A small image diffusion model, trained from scratch: norm layernorm, batches of 64.
Rows from block 9 of a small image diffusion model, named by matrix and row number. Rows with one number belong to one neuron. Each number is 500 + 25 x the weight over its row's rms, rounded and kept within 0 to 999. All counts start at 0. Numbers have three digits each.
After each neuron's rows are labels from the 100 images, of 14976 (inputs lightly noised), where the neuron reaches its highest value: "colour at peak" is the nearest of a few named colours to the mean colour under the peak. Only what is clearly more common there than usual is listed. The data: regions of photos with short descriptions (Visual Genome).
# fc1: MLP up (model.blocks.9.mlp.fc1.weight, 256x128), inputs 64-127
# fc2: MLP down (model.blocks.9.mlp.fc2.weight, 128x256, transposed), outputs 64-127

fc1.6:518531527489445470496440503502523511472504510524493538511488518475463517530498495515502520514500511499532540504525545502518559519503520528516507468437492440523491508530502515499456501500489557
fc2.6:505498513484453488477520449484502518497479523516548517526541457521518508511497532481504458499502477473490494532509521481518490484483449480504474443512498500489484487466513499485480499486475516
colour at peak: grey

fc1.222:467462474493509496495455537506486499500483444505493488487503482504468484513504472510482535511494505485496525504512509491434517475447472477520471483486515483458472457505519476508484460434491507
fc2.222:524526496493492471546485505500518512497474500470547492524552498494515493517486469485450499497495495468464470442399485488486476479512472526483480511496461503479515477484465487482513489500496488
colour at peak: red

fc1.75:529469515418515497519506468486520494454515534516455518466521498523485501518488523517516455492521477510507519488496497489515491498512494480496512502495534469481563481476519519468500475487493522
fc2.75:496505555523444499492451461505495506500482522527528546470456474486514483494502481501487520480468522464490464544500497513511508505503535500465514502464447517500485481486509535500530509542476474
colour at peak: brown

fc1.90:515488521505529494505537511506497492511473507495479527494494548492511506490481527488506503574487469515554498456497467467464484503479467452507524497505562545526481560484487499461498526519530518
fc2.90:509499478518486465487470504436508494501541503522510519524504456497537523529506503558498492448490492502483513529539516527501505501471527516491473461495477499523492459489522494533507477472541452
colour at peak: grey

fc1.101:475476547497495500511511475515488487510521471505455516486554490519512474480488513512520483521527499497501486542498507481521476493548478494487473510523555499502516514532471554495488460539477521
fc2.101:489557460483470523495491494480503521496487493448547478505515527502505491491459495486496482474525529468505490522509489539482510540502524537553529474513484453503503493491468478481550539489482491
colour at peak: orange

fc1.179:529518520499504521498489516472442513480471484493501514504493516497509486523526527476524505514516530495498519480512560468503527512484461540484511468504495501483453508504525504527525542521533474
fc2.179:497491527487519510511540485531508510524551473486504513506484515503501520464489479516456485508472484528461469507527463509494499483543519510500497514503561467532515539521504495465464454492494509
colour at peak: brown

fc1.178:450512483524460521466500483535519503483500542522533479493450478509501508500523519460523520509505538510492515493542521493499483499504476519482489486468486486522539480529485512503493500523550492
fc2.178:473503494509528467481524461528455508527508496517477506532519485511416471535461486489497508509490475476473502470513498478505467519473526525488531548543475532508451498544516494496469456462466507
colour at peak: black

fc1.36:497463527479499482490491450541539497492491519517526486479504456478477508528534480500509512443525533450543469476517491495525484490481475488501546533501524468485532522457515468478487512522490518
fc2.36:503531476478513497493452528503529502501508476504438544473498473469488472445468460483488506517496513564481484509486512505507528523516499475518481552484492507534469484521542502510477436525511469
colour at peak: brown

fc1.105:512517494526490477500469490546459523490526471497509530477495502520480506534497498462507471545536519503505461521459487518494454480536517456523481487521552469484511505494420565491499490512514520
fc2.105:547558502480492556500461507500530523511513536515461512521476518500484504498499545512494524542505478518475510430546503464528489533534500523506501485484449500508486490477496542541458495503501507
colour at peak: orange; red

fc1.60:475515511491515469528459452537494528544519470504506532490509442468505521523524440525517506453500504515514498521513557523512501524489468499493525503526488518516482545474506456481481470508463497
fc2.60:512509507511461554486504519493531484499498488477476492475465514479530488489480543453490482541478511516503492478482499491480488522483491481521488491486514482468514495447477495514485510485517551
colour at peak: grey

fc1.2:470525534559490521523492454495509520485495498437546477484479505474532508484569466488523481508493516456547515516512503466502467464502481460531533501517491478472516506497501522495493493532533524
fc2.2:492510480486509507510497539493486533498519472523492448489515503473502469524494487519537508501518516473538528450418491481518513498525501532473467504482507490515493524488510509464494535534503503
colour at peak: grey; pink

fc1.77:487499497440482504498496535480496443483492552488488519462542455492477453521524487532515497468507476480500469458501520486496452462485528460453497527514510466513519490523487516497498500506451530
fc2.77:498489478477452483520478509498516535481487504507513543521468482477493515477448503494480525541534470515488508474524462526486497512508471518491554480431431486521497491431477505497497503536507517
colour at peak: cyan; white

fc1.91:495510475495477493508524525494488525500515494531523494487507509527443462547489492517490495493494490456466492473522505495472473458459497494507474471486479537453498496463510527494501508456496484
fc2.91:523496503529519433450545461505465512492474519481463548546483548486479485495496491497464492464476523509526484531509500486516506521503498524470504510519536512488512511489484491518511508489474501
colour at peak: grey; pink

fc1.84:464520540471508503468466464514550505477538454500493533516506465489477457540539509563530530472482512495475532491541548534502488471525468516487482482475509484529526481499530495532492501507508505
fc2.84:539561473498494517522501507525473520474486470529504508486487517505505544472518491453493496480472514503472507440494512511490489498512523527487512517483503489527525480491472532530544495558510515
colour at peak: blue; black

fc1.132:529480507486529498487499494480498481496534506527506526496503491551477510502523525532468506516472460535494542480530491498536502525495520461471504499520531515485501503491552537495499487442483488
fc2.132:499500512509473521495477563460541499514495468477499494515550508504526481488487464534497520513489535480507475504457527488481497505500502529520478517496504485496476469506468485501510526532515450
colour at peak: white

fc1.97:525503492464538468478520468481559464508513510529498515503521511484476462481482545478491510488518489500530501508482453473535506532542488511520484496490499473510522525474493529503520500488500527
fc2.97:500516507509493514505515474499499547454507487525465519475507501493512460514514458520519488501494496443509504519511555503484504508521519506503540497484519529499545488460516490515525502542520487
colour at peak: black

fc1.130:499486499507521496520458509518487523519553471474498493496555456514477494493523459511507489494481474507501465511522526510490488490490468475504536499485501491477455520474484475473456486485487500
fc2.130:523515526472498548524515498474476505522480519458507505467476498504519478488496566460462477489475537523530516473514473510481488521488519506500506544511489460502493472481467518503524509470511533
colour at peak: grey

fc1.158:480521447484482489488495553500513515460515482469505509537551476492465531510526524525496494526480475562519444510555511478471473538497480481502522497503493517479491534480515496494490499502490481
fc2.158:524497562534514493489501450526463538501535470526500532470487509532529532502544493482537510462494517460530541518501527523518496485500490511469512522547498540522558514508489494522544482498511494
colour at peak: grey

fc1.57:524504468517485480494443536474499521467493468504501504506510465538499503511566514473540481488502489511485499505477504531499474477505493481492488435516546511512492515474513518509487476529538548
fc2.57:504560509507510507445511475498490510497508500562463476495517460505504536536466487523503513478506514521501545474495509520479477527502443527504482502517520506501514498469484541555463490461514523
colour at peak: red

fc1.125:459473496473467470456498508520514469497480481503505555510490452454455449513510483484516491480453535498501489529521508507488527527540503446478507531519498475522542521574501483502490497522463506
fc2.125:538534503525507473481508464513483558483499488516509471520473545532519476527466507554473511486513511537483502528501485521475445459488493537517486495462484478500492509465466495534514493539538492
colour at peak: black

fc1.224:478498550483551489490481520513514503485540511506485485515458519490516515517511508503547462506516524509475526518498515514504519527515453514492493459458515527489494509494518514496463503498528471
fc2.224:519484472494486519477517493480516507469516500501472537492520530538492515432502475485473497501484484530444501495548486518493528464513476497512520509512526500489491466467501481503519459477517511
colour at peak: grey

fc1.148:480493503504449478486472507478478507510510479486489530513510509468493452469500504453484483508480469439477474499456496487510498542547516511486457518501471465533519459542509510528460478537488488
fc2.148:488507479513524540461539473497506497483532503490511518502482531529499509483519448516505516483537523531526536522527478552480523513488529506490539543476535511472528513490481464508537505490510476
colour at peak: pink

fc1.172:478471547484520488522483532513469512489518500471488519535524499474510477493533505489492472447487471505514446468514484506504494471492454469482559483538513489474485504464524515432501491464496490
fc2.172:518474502489465520492486462508479485476503465474521553480484515508515510470511499509515529517495546541476507518527517495495500499471530460510498518466499468516435509502497488551507499486509462
colour at peak: pink

fc1.175:497527565525504505513469485545548544496508484516489574531483494450508491494514477468495496509487534511503523557479530502532525513533491529459463490550510491510512505539555494528522509496534498
fc2.175:500514489498513549474528490519466494491530545506505447492499554544504505500518501506544487554490483498489484443551529479506477451522501478499538481486494479488465508500499539464474509530471514
colour at peak: grey

fc1.3:484520515449524468479469472479480519524523517528487515491502461509513509510499499551482496511473461496445530501517533470481489502521479498490478480439504537524507485476504540489503487503459468
fc2.3:457520477525491498537510524479491471494454521501495473467456486526479487530491507460496507459482471447514531519461494561556491491492559496534508518483475508518482449540508490511509525522522503
colour at peak: cyan; blue

fc1.5:519460486533470498456485502538486508509508472506537505528505513489497510507524479479521490511499543502525499517499499485437513420453473503518507471502506471454508525499484496484445470534489505
fc2.5:486511534474491513551502538512497487525485528526487494481473515493540511448473496478446483506473473488460497511507482478504479530526513485535545517480454478476491444499497530504489479503496514
colour at peak: red

fc1.43:508525531488503491503443522489546529472486457482481485469483432489502528499506486480509488494518498471498509521479523491468494537537492519551519533491496478540523530505503513495500489551521488
fc2.43:534487455520524482497535496525499482543481509512476487530533505508487479451481501499495487509558442505512529487509484490496508546509478470517489482517533518484494494518473477490488477547522465
colour at peak: grey

fc1.93:479503507533480452535482509509455482485484488475509475493501488490519512517544495490511530498537478466553496514429487537527510504494506468556505489495524472513487490497458519486494523501523512
fc2.93:514505499481493499497478494481524521527524489509488487531515521488509507485498513474487532504524507531476514492492524454445488502500467535462491499489485514476476479479488495521445474477498532
colour at peak: grey

fc1.245:490462529514518492498500507512511488491520521520514452507473530474561500495542521525512487517511467482527466505480448488536514509508536476515525480508525478540501480549520501527475522497551523
fc2.245:527495490503532480494490520448537508495505485528534550512502476492501490438528521489511485474522513483511527485526536498472472503474489465505508536501503534469486486456530544485520512510516470
colour at peak: grey

fc1.102:508467478490493523482506505516511497492497482475476463482531487498476495477484475490487511517503455532461532472522488507529464473568521505506475482446496506520475502485473501507458484464502479
fc2.102:484547531512526478518521485489495509505515531562547497498518507539506510516467496478466496457483513475543491488497536506479482507472475475492492510515454521471510538515466505485513519548476529
colour at peak: white

fc1.197:486486506537543489495504490453528496519535521505501524475519474469484507483493519479478465516497480523538514532560500455488464480541502493503460487483481493485535521533486470478468503557493473
fc2.197:531511545453453512512463528475511507503486490488498491458518483506546515515522472561495519505498512491524511497472521528531519463512517483496527468506539487528518506522481501439545512509481523
colour at peak: black

fc1.94:507498527541477461495462496519470499502503472524465538496531524493511492531498501505515518561519521516528523505491531543475440448510503474469471466511508464536542506492478488455500524529522481
fc2.94:497503496463530545488500451535512511530482517527497453490507501506541504549502514531516503509459483507469465550558493489499538491482463523541510470473490503465482508521515496563492501475474458
colour at peak: orange; red

fc1.182:496516534478536483507477441502525496465502501502462537457501501457503487533527484563535498472474482519517524498479542491503504510542459537492524476476520523515486527472531481505497483513482496
fc2.182:499532516484448531506473524481508510519498510489504490501459503496527501484506545473456470502464489485471524464499523552492493485469545461495500491494523486520515462457482514479543482508536524
colour at peak: blue; cyan

fc1.169:473505544518503516482482519511507503503506523497481533516505507511500521534483556501509484530459499532500510497525548454477478493526504470474472517505525519503506468504523493499538498512546469
fc2.169:561537490532494494495485492493492491504496484482521512497534444510499562491519467558502517500489487511510485468442463511542491489525522489467501469499472536495487497476512506486483522511520488
colour at peak: cyan

fc1.195:465496514562482487467484458519488520531452521505499556489461510467483458483522499525506477523490480476478503526518523499506469448475452492495509464517482518474481478467534467468464449500546477
fc2.195:519538504481450533469501503493497500471461519466530497486556502488554532467456521493489482515494535502524499456440477485492493514535519520516506477521478484497561507540488488501482486508474488
colour at peak: brown

fc1.21:484526539533523511481493504558533485490493494480491474547488454475497533545534535529537503507476547520513489508526516490517496513525485502515535525524481475477519482514503500487467509530518451
fc2.21:513464491532479498526531499496466526507497455527501527483513492523466465503479462551516502500558438499475511479481473507519543477492511540504469499472498501480480533479534446472545511446486512
colour at peak: blue

fc1.163:515489505499506483481500505440489492503495511487512515482521531542491480491503517490467526497547510510500520495487523499520475465499548442524509494570490474493495488526497481439493489491478536
fc2.163:484519427533437477520491496495479492462484533497473513483461500504500524513506505482506514533513486490486532511442514510485436447520508478475479451451523502529524502507497517495526516499515538
colour at peak: red

fc1.62:462486506510509515508508473550476493480515469496475485487497489496507527533482466542464526524498540465485477546488523512487507472518528486457466550475484512508492496492478468467496434509499487
fc2.62:502515485529475485547513497489490499529475533466540481548507507510479490549492525487518471470466493514516532461448523464489496533481467524529507490535482506497535502494524481474518549449476527
colour at peak: yellow

fc1.234:522485533510522492483507504486481523448523507456467487511488490509526476476504526540477506462477464493495482474494487555544490494541540511463514489501508504561510487538534513508533544501503467
fc2.234:527527502502464515463538512526516494498486496513480526530463512548455530541565515480527497541503526509452522461531503496488508515552481482513483480497537485477549553523477470511481496499489483
colour at peak: cyan

fc1.237:511486489506496454504462507493537454486487498482449501479513469473493520494521515522502542488493498505554518474437465493501455534506532453512481539486523484529535489552503510523490518531470523
fc2.237:498537498465443532480537575495492492489486519522509493523501517513515487508511494514513477528505480475433466449509517516459535484518499535502498459487496514463489492491496527494512502477548468
colour at peak: cyan

fc1.156:524505571494511534502510519545504532490517486515476520524476508514514492505524505535506490502526554501516521509511535526492521460512456503481538516559506514452509508446517496486487437517505478
fc2.156:480498475522488514496459513535487486484486539457531536513518522472481540487496483496524461511459507517483478489542471464560520463483509506473492475485481460509469494546504521525476515462493469
colour at peak: brown

fc1.44:494472473525552505485521472474466502531452484463513457531514526449511481506466512472482496497475467506510471508511472484477455527476501478529492494501522478487456503463476490466509541483482480
fc2.44:499504495516469524484477502462512485504485481489489485485493486531571573485509470533517496535479534505492486496472512495475512476492480513451489485527498520471530501535528481537461489483521460
colour at peak: pink

fc1.180:503516551484538494480464513480506506503476475478481468477472468537553480482502500479488508485510470523479494482513498526453444496527478538485499506485522523536467528451456552515511498508470463
fc2.180:507532482533522484465539504494474484490523490524468491512516522538469507492521469474514530483483507517453496524508528510510518503485497521508439518513524454506518503587548482544531506454523499
colour at peak: white; pink

fc1.64:517481534507489474522515471540490551514465483465474513503497511480488490508476525502495481509510477509563501474469541487532539568525458495518463460486511528484477503470479448469501485492501491
fc2.64:459527508519487498483503444503487461507528513522510514489473499514566497505526440558502496510516467489462506480523523501487490467471517470506500466533479506480486507459518493513494437486514508
colour at peak: grey; pink

fc1.122:451497536526484501456507464517492498485501505492479507520478534489556471475545494485537516508496523534516498478524491507488424460538481513478457498499525505534491501476491507500501508479513463
fc2.122:504490502473509443550491494478469533515501479515532513529529512525484495530522518523481449533483448491469501480518524450484513510526446480495549519536509525494495524501502523475518493484507444
colour at peak: black

fc1.120:487516540527549525516515490494475521554512472509508495506469448482491520550498483496519531501514501538553521488499562485497464516489483518494499515501509508533483542494518484527484508488508489
fc2.120:518500499543524512489489507484500474539537552488493449451493516477516546487510527529500481493476503485500488468467474472532463451452516494475505487518539533502528512463531494499497497510524531
colour at peak: cyan; pink

fc1.187:514475534500474455497485518509494492519465482508526506504520555466482496551461558529474468531463469518517465540531461486498502452501536489512521476490554500492466488513486467480507532474479531
fc2.187:488487493503503470445491482471505527498524469475517522544528466473463515514509482521498480502491502529510490509505486472464523551516504534492487495530505494524454524516506474512500510520490441
colour at peak: grey