From a checkpoint of a small image diffusion model.
Data: trained on regions of photos with short descriptions (Visual Genome), 4.5 epochs.
Rows from block 9 of a small image diffusion model, named by matrix and row number. Rows with one number belong to one neuron. Each number is 128 + 32 x the weight over its row's rms, rounded and kept within 0 to 255. All counts start at 0. After the name is the row's rms in percent of the matrix's.
After each neuron's rows are labels from the 100 images, of 14976 (inputs lightly noised), where the neuron reaches its highest value: "place" is the part of the image that holds the peak. Only what is clearly more common there than usual is listed. The data: regions of photos with short descriptions (Visual Genome).
# fc1: MLP up (model.blocks.9.mlp.fc1.weight, 256x128), inputs 64-127
# fc2: MLP down (model.blocks.9.mlp.fc2.weight, 128x256, transposed), outputs 64-127

fc1.177 151 [ 96 121 136 193 131 148 136 105 119 172 131 188 165 129 110  97 102 113 110 145 133 158 194 167  50 114 140  94 117 124 121 102 152 161  62  99 140 148 159 116 119  94 126 145 113 146 137  81 145 171  98 157 117 123 113 112 140 147  79 168  93 141 125  95]
fc2.177 128 [143 143 131 169 109  91  88 129 130  56  87 145 133 136 113 119 122 144 161 134 105  91 140 151 117 133 130 173  95  77 155 114 134 102 149 123 166  98 136 137  84 102 132 129  78 119  99 137  81 194 136 174  80 148 164  42  77 121  91  78 145 170 164  91]
place: bottom centre

fc1.207 143 [148 152 147  61 100  94 133 154  66  76 125 102  83 127 104 164  90 175 113  78  96 126 116 144 111 165 162  85 114 107 169 157  70 108 120 161  78 143 155  51 136  69 127 186 160  90 108 157  87 130  98 102 156 149 104 221 142 126 164 140 122 106 138 200]
fc2.207 144 [ 94 118 160 192  99 110 122 129 137  77 127 125 182 152 149 102 131  81 136 110 141  70 127 110 110  95 115 121  72 138 100 128 137 156 148 110 125 121 104 166 118 110  95 115 132 200 134 106 100 115 202 119  98 160 131 103 104  52 158 125 135 197 178 140]
place: top right

fc1.133 140 [109 139 111 122 188 113  78 123 126 111 108  94 159 145 105 119 111 117 164 157 118 142 136 147 149  75 135 176 103 134 174  97  99 154 174  85 195 118 135 110  97 100 156 133 124  80 152  60 165 105 215 140 158  84 189 170 104 128 135 119 145 165 108  98]
fc2.133 151 [140 174 157 156  92 145 112 129  79 141 121 111  95  87 200 122 158 118 126 118 149 132 186  99  93 105  96  92 131 154  56 140 189  55 152 132 125  70 135  96 167 112 128 140 154 166  98 187  84 177  83 142 104 151  80 175 130 146  95 117 142 116  92 133]
place: top left

fc1.13 035 [119 142 112 110  85 176  95 152 114 125 132 129 139 196 162 103 104  82 162 124 102 142 136 105 162 153 200 124 132 101 164 188 152 133 136 111 133 167 163  86 129  94 139 130 139 128 161  90 112 143 147 103 128 217  95 130  83 144  66 120 112 156 179 135]
fc2.13 036 [153 138 119 148 110 117 151 133  51 113  94 134 173  83 152 162 164 181 139 107 130 104  72 129  93 128  87 137 156 142  88 140 147  82 113 174 123 129 118 120  80 167 161 116 137 188 116 183 167  87  44 153 127 115 112 122 154 119 142 175 185  56 118 142]
place: top left

fc1.157 027 [101 133  70 128 152 142 113  97 154 156 113 149 119 166  72 118 155 102 121 177 107 108 130 169 135  99 114 171 113 110 141 101  83 111  64 119 135 153  79 172 139  96  69 174 175 110 140 147  97  82 127 107 126 104 127 110 131 132 156 132 101 102 102 128]
fc2.157 029 [131 130 227 114 173 144 160 147 132 117 126 162 156 120 130 111 139 103 111 112 107 147 150  97 122 116 162  94  99  78 114 142 135 133 188 198 112  78 170 121 115 114 194  53 128 102 111 102 141 144  77 134  75 148 136 156  71 139  94 137 167 149 158 159]
place: top right

fc1.146 039 [100  70 135 120 162 178 158 132  80 137 113 108 131 143 113  91 107 136  87 178 150 172 125 130 145 145 179 139 130 125 133 129  86 132 173 133 121 118  88 182 189 109 139 145 163  91 152 161 124 149 199  85 166  80 163 161 108 124 125  49 115 118 117 143]
fc2.146 045 [190 192 197  78  55  87 100  89 137  54 172 146 129 150 157 150 130 139 168 145 144  75 102  80 118 115 111 182  94  98  30 130 181 117 132 103 122 190 145 147 129 129 185 107 149 125 116 131 151 140 145 101 111 105 123  83 126 133 141 170 131 147 175 107]
place: top left

fc1.42 021 [181 138 198  91 150  94 148 124 114 128  97 194 150 126  92 169  87 123 125 112  80 163 150 178 155 132 146 170 141 128 130 168 137 141 153 175 151  65 198 124 132 134 166 126  99 200 125 132 100 129 119 163  83  85 123  85 168 112 123 107 106  96 129  95]
fc2.42 027 [109  91 116 110 135 129 100 129 106 175 112  44 100 162 159 108 110 135 116 137 172  95  90 112 106 150 122  49 145 128 118 115 133 126 101  36 116 195  86 100 171 160  98 162 133  64 102 124 124  90 135 129 114 136 167 113 108 154 108  86 125 116  86 197]
place: top left

fc1.14 052 [142  89 154 136 116 198 183  93  74 147 159 173 142 138 137 102 103 182  93 165 139 170 138 124  54 147 138 192 124 116 107 146 157 135 184 186 112 107 147 172 177 138 171 143 157  73  88 149 158 111 142  92 132 143 117 157 116 101  69 108  79 143 110 119]
fc2.14 052 [107 155 117 167 129  80  89 139 118 124  85 111 145 105 174 178 132 171 154 122 130 102  97 125 154 122 110 169 166 127 101 145 134 102 110  63 140 216 128 124 171  78 127 154 126 121 107 134 123 131 109 136  64 115 157 162 220 163  95 139 127 157 131  89]
place: top right

fc1.53 027 [ 98 126 210 102  83 137 139 107 112 169 159 165 123 148 144 144  67 176 102 171 136  90 118 169 135  92  46 126  72  85 138  88 164 117 139 117 162  77 152 125 166 135 113 131 165  93 116 141 120 149 147 128  96 157 146 115 128  62 118 182  64 143 133 163]
fc2.53 032 [122 157  95 166 125 122 121 104 113 147 109 128 137 126 163 154 186 112 104 100 119 145 149  57 132 163 202 136 195  83 122 118 159 150 129 141 140 158 170 118 171 109 108 154  67 120 172 113 124 123  70 140  91  92 126 103 148 199  68  64 138 133 102 117]
place: top centre

fc1.166 045 [139 104 154  92 172  95 139 100 112 115  67 130 129 142  68 129 141 134  99 126  41 133 105 176  76 142  89 175  87 130 140  78  99 143 100 107 106 159 125 179 140 110 121 167 193 120  81 120 154 118 133 135 139 154 180 113  84 117  88 146 163 109 126 176]
fc2.166 046 [141 141  76 159 107 168 123 156 151  75 179 137 117 103 188 126  88  95 159  82 135 142 146  59 182  95 148 105 143 125 135 124 165 147 138 141 126 105 138  84 117 123 170  63  87 143 185 116 103 153 155 139 133  90 176 105 125 152 167  75 126 122  97 138]
place: top left

fc1.104 155 [157  97 115 169 131  90  98  80 191 154 139 101 123  91 166  81 191  98 147 132  91 141  91 150 140 115 105 130  76 123 127  58  91 200 113  73 121 138  84 192 157 143 100 118 162 105 134 140  88 138  90 157 131  89 126 143  93 143 100 103 139  98 103 120]
fc2.104 146 [ 62 140 225 104 146 157 172 122 106 135 118  77 136 133  85 120  67  90 117 151 139 134 169 117 138 138  99 131 170 162 156 120 159 124 147 119  93  89 160 127  97 100 117 171 127 163 127 103 153 137 162 111 136  66 135 194 115  98 176 178 162 147 151 116]
place: top centre; top right

fc1.247 033 [169 125  76  80 198 111 110  57 182 114 143 110 116 122 156 123 144 126 140 190 156 136 143 147 114 100 124 151 163 156 116 134  96 160 146 146 135 161  63 149 119 130 131 141 152 121 153 164 121 130 132 134 141 160 138 112 107 191 120 120 122 159  55 130]
fc2.247 036 [142  93 201 156  38 132 134 193 117 113 146 140  90  94  97 139 106 136 142 147 144 152 183 130 136 138 136 120 123  92 188 166 108  77 139 174 104 123 179 176  97 150 136 129 108 161 114 143 103 103 121 111 117 147 127 141  94  82 153 126 134  66 179 137]
place: bottom centre

fc1.210 036 [144 178 163  74 135 167  96 143  99 140 148 100  77 143 116 151  79 179 141 148  91 128 118  97 171 191 171 217 209 153 101 189 165 157 131 154 180 122 150 134 132 124 122 169  69 136  76 130 121 195 114  76 138 188 133 154 165  48 157 129  85 117 150 125]
fc2.210 035 [138 115 154 182  92 163 152 100 190 166 143 179  78 115 119 145 174 149 132  81 173 118 120 163  92  86  97 103 115 111 124 124 146 128 107 134  85 166 122 150 130 142 103 137 118 104 105 189 120  59 137 158 105  80 125  81 127 207 105 105 133 216  96 117]
place: top right; middle right

fc1.109 118 [159 125  80 193 161 158  69 128 131 147 178 161 135 132 113 115 161 114 174 169 113 150 100 160 141 121 148 150 143 153 168 159 143 209 149 140  87 117 116 131 140 107 144 122 111  94 127  82 164 131 148 141 133 167 160 119  89 191 178 105  95 204 133 109]
fc2.109 128 [ 64 107 111 169 106 114 175 168 104 111 110 123 110 147 170 182 118 184  96 159 124 112  96 110  46 134  98  96 126 161 104  94  73  98 133 130 107 116  95 102 189 111 121 120 173 143  71 116 176 110 123 161 149 159 117 136 174 158 115 163 131 104 152 148]
place: bottom centre

fc1.215 098 [148 124 119  69 110 113  79 102  49 150 112 153 127 107 133 153 177 142  83  23 134 107  87  88 119 117 163  99  79 101 129 137 108 142 115 132 110 152 119  78 164 115  67 126 163  87 154 163 113 109 122 111 159 138 144  80 128 177 146 117 102  69 118 156]
fc2.215 098 [167 117 100 163 163 148 167 118 111 137 151 111 181 135 135 119 147 162  61 189 136 158 155 123 103 136  80 198 137 178  98 133 157 118 115 100 196  96 161 145 146 147 117  95 114 153  79  98 103 155  97 124 109  73  93 149 177  87  88 123  65 140  86 138]
place: top left

fc1.252 035 [150 146 157 151 101 126 115 148 114 146 160 199 153 154 104 167 141 131 131 130  35 120 148  98 102 170 126  50 110 133 126 164 142 114 165 156 146 114 199  75 129 151 163 150  37 141 136 129 160 150 117 126 147 199 106 206 157 110 151  96 105 201 127  96]
fc2.252 042 [107 105  96 101 156 142 141  92  75 143 109 113 130 150 156 136  98 167 109 159 193 119  96 125 120  99  68  95 170 121 165 153  78 125  85 125 153 170 109 104 104 137 101 124 203 110  74 166 156 132 147  88 103 112 123 127 117 147 134 135 100 112 131 181]
place: top right; bottom right

fc1.63 074 [115  86 129 139 190 179 124  74 144 103 161 127 140 159  97  97 128  70 128 155  55 141 103 180  99 131 109 138 164 147 142 145 113 182 128 163 122 160 141 139  93 147 135 172  93 138 172 167 162 111 146  70 144 120 177 135 122 182 133 122 113  87 108 103]
fc2.63 065 [142 173 155  70 109 139 159 141 110 137  96 129 169 100 188 113 134 154 123 155 106  96 165  88 133 101 168 173 112  97 111  98 185  89 120  60 155  92 125 108 140  60 100  95 119 114 132 116 104 169 103 137 120  75  98  77 132  96 168 127 131 149 112 125]
place: top centre; top left

fc1.10 031 [116 101 127 122  71 125  94 130 130 118 207 153 136 138  74 118  79 137 165 173 118  80 142  59 127 134 137 100 130 145  86 160 151 108 123 148 112 117 199 103  52  73 161 180  86 171  78  94 116 148 153 120 130 163  52 111 127  96 101  69 114 111 122  95]
fc2.10 035 [ 75 177 170  88 175 175 120  92 103 138  62 117 117 161 201 157 147 167 100  96 172 157 129 143  76 155  87 130 151 126 137 138 130 146  60  88 146 184 167 151 108 177  64 104 145 158 117 140 137 104 137 115  82 110 126 170 124 149 156 186 121 151 196 133]
place: top right; bottom right

fc1.141 030 [155 121 176 175 114 152 120  80 114 166  81 132 119 111 148 197 134 163 101  53 106 112 148 138 105 169 106 103 167 129 124  47 134 103 113 165 143 152 143 122 146 175 128 109 109  63 108 159 136 158  66 122 136 140 148 188 225 100 157 115 125 131  79 167]
fc2.141 032 [103 133  90 135 201  76  61 175 141 144 154 129 156 174  34  82  87  90 137 151 109 111  82 111  92 152 150 122 130 104 126  97 131 165 144 113 115 133 116 119 140  59  76 132 122 101 107 108 119 123 149 122 128  76 137 137 122 132 148 190 162 184 142 121]
place: top centre

fc1.191 111 [110 107  28 143 168 161 104 155 150 115 187 127 107 127 171 149 130  66 147 152 105  95 101  89 133 116 144 147 154 158  82 159 143 126 155 125 139 126  80 121 124  75 103 100 100 124 134  82 158 141 126 205 154 180  83 200 104 149 134 111 107 193 103 128]
fc2.191 126 [ 64 134 137 129  54  76 149 102  87 148  77 126 153  69 121 166 159 136 161  80 113 122  95 150 158 149 136 152 181 106 192 103  91  68  94  90  85 161  98 115 109 163  79 114 135 121 132 192 111 115 130 129 110  76 123  92 161 116 139 118 103 117 174 139]
place: bottom centre

fc1.39 180 [117 150  59 124 133 134  78  77 132 113  86 129 140 140 106 115 106 134 129 185 141  97 117 120  89 122  79 133 124 158 131 159 111 221 121 149 104 173 117 173 124 128 179 137 101 109 112  99 131  79 140 126  75 225 152  80 144 122 142  55 100 157 148 117]
fc2.39 139 [ 91 103 126 145 148 125 184  91  74  99 171  82 155 181 154 118 126 125 119 117 185 107 144  61  90  94 133 131  91 133 106 122 152 164 199 188 194 146 144  86 133 147 125 109 130 137 110 148 106 107 157 118 111  68 130 173  93 102 174 197 112 116 117 174]
place: top left; top right

fc1.208 099 [169  45 132 132 214 114 166 126 172 109 126 127 145 117 125  79 141  59 123 151 108 121 161 167 144 125 147 161 115  97 147 117  72 176 174 144 108 159 153 144 148 118 172  95 141  85 176  97 168 135 206 139 129  95 153  92 132 103  59 113 171 164 149 109]
fc2.208 103 [142 193 160 108  88 131  66 138  87 125 136 111 144 119 167 129 106 161 180 101 141 167 196 165  76 136 100 125  81 130 132 127 163 139  84 113 131 138  94 145  93 127  97 187 158 150  75 132  62 135  93 143  91 167 148 142 108  51 171  66  84  99 110 114]
place: top centre; top left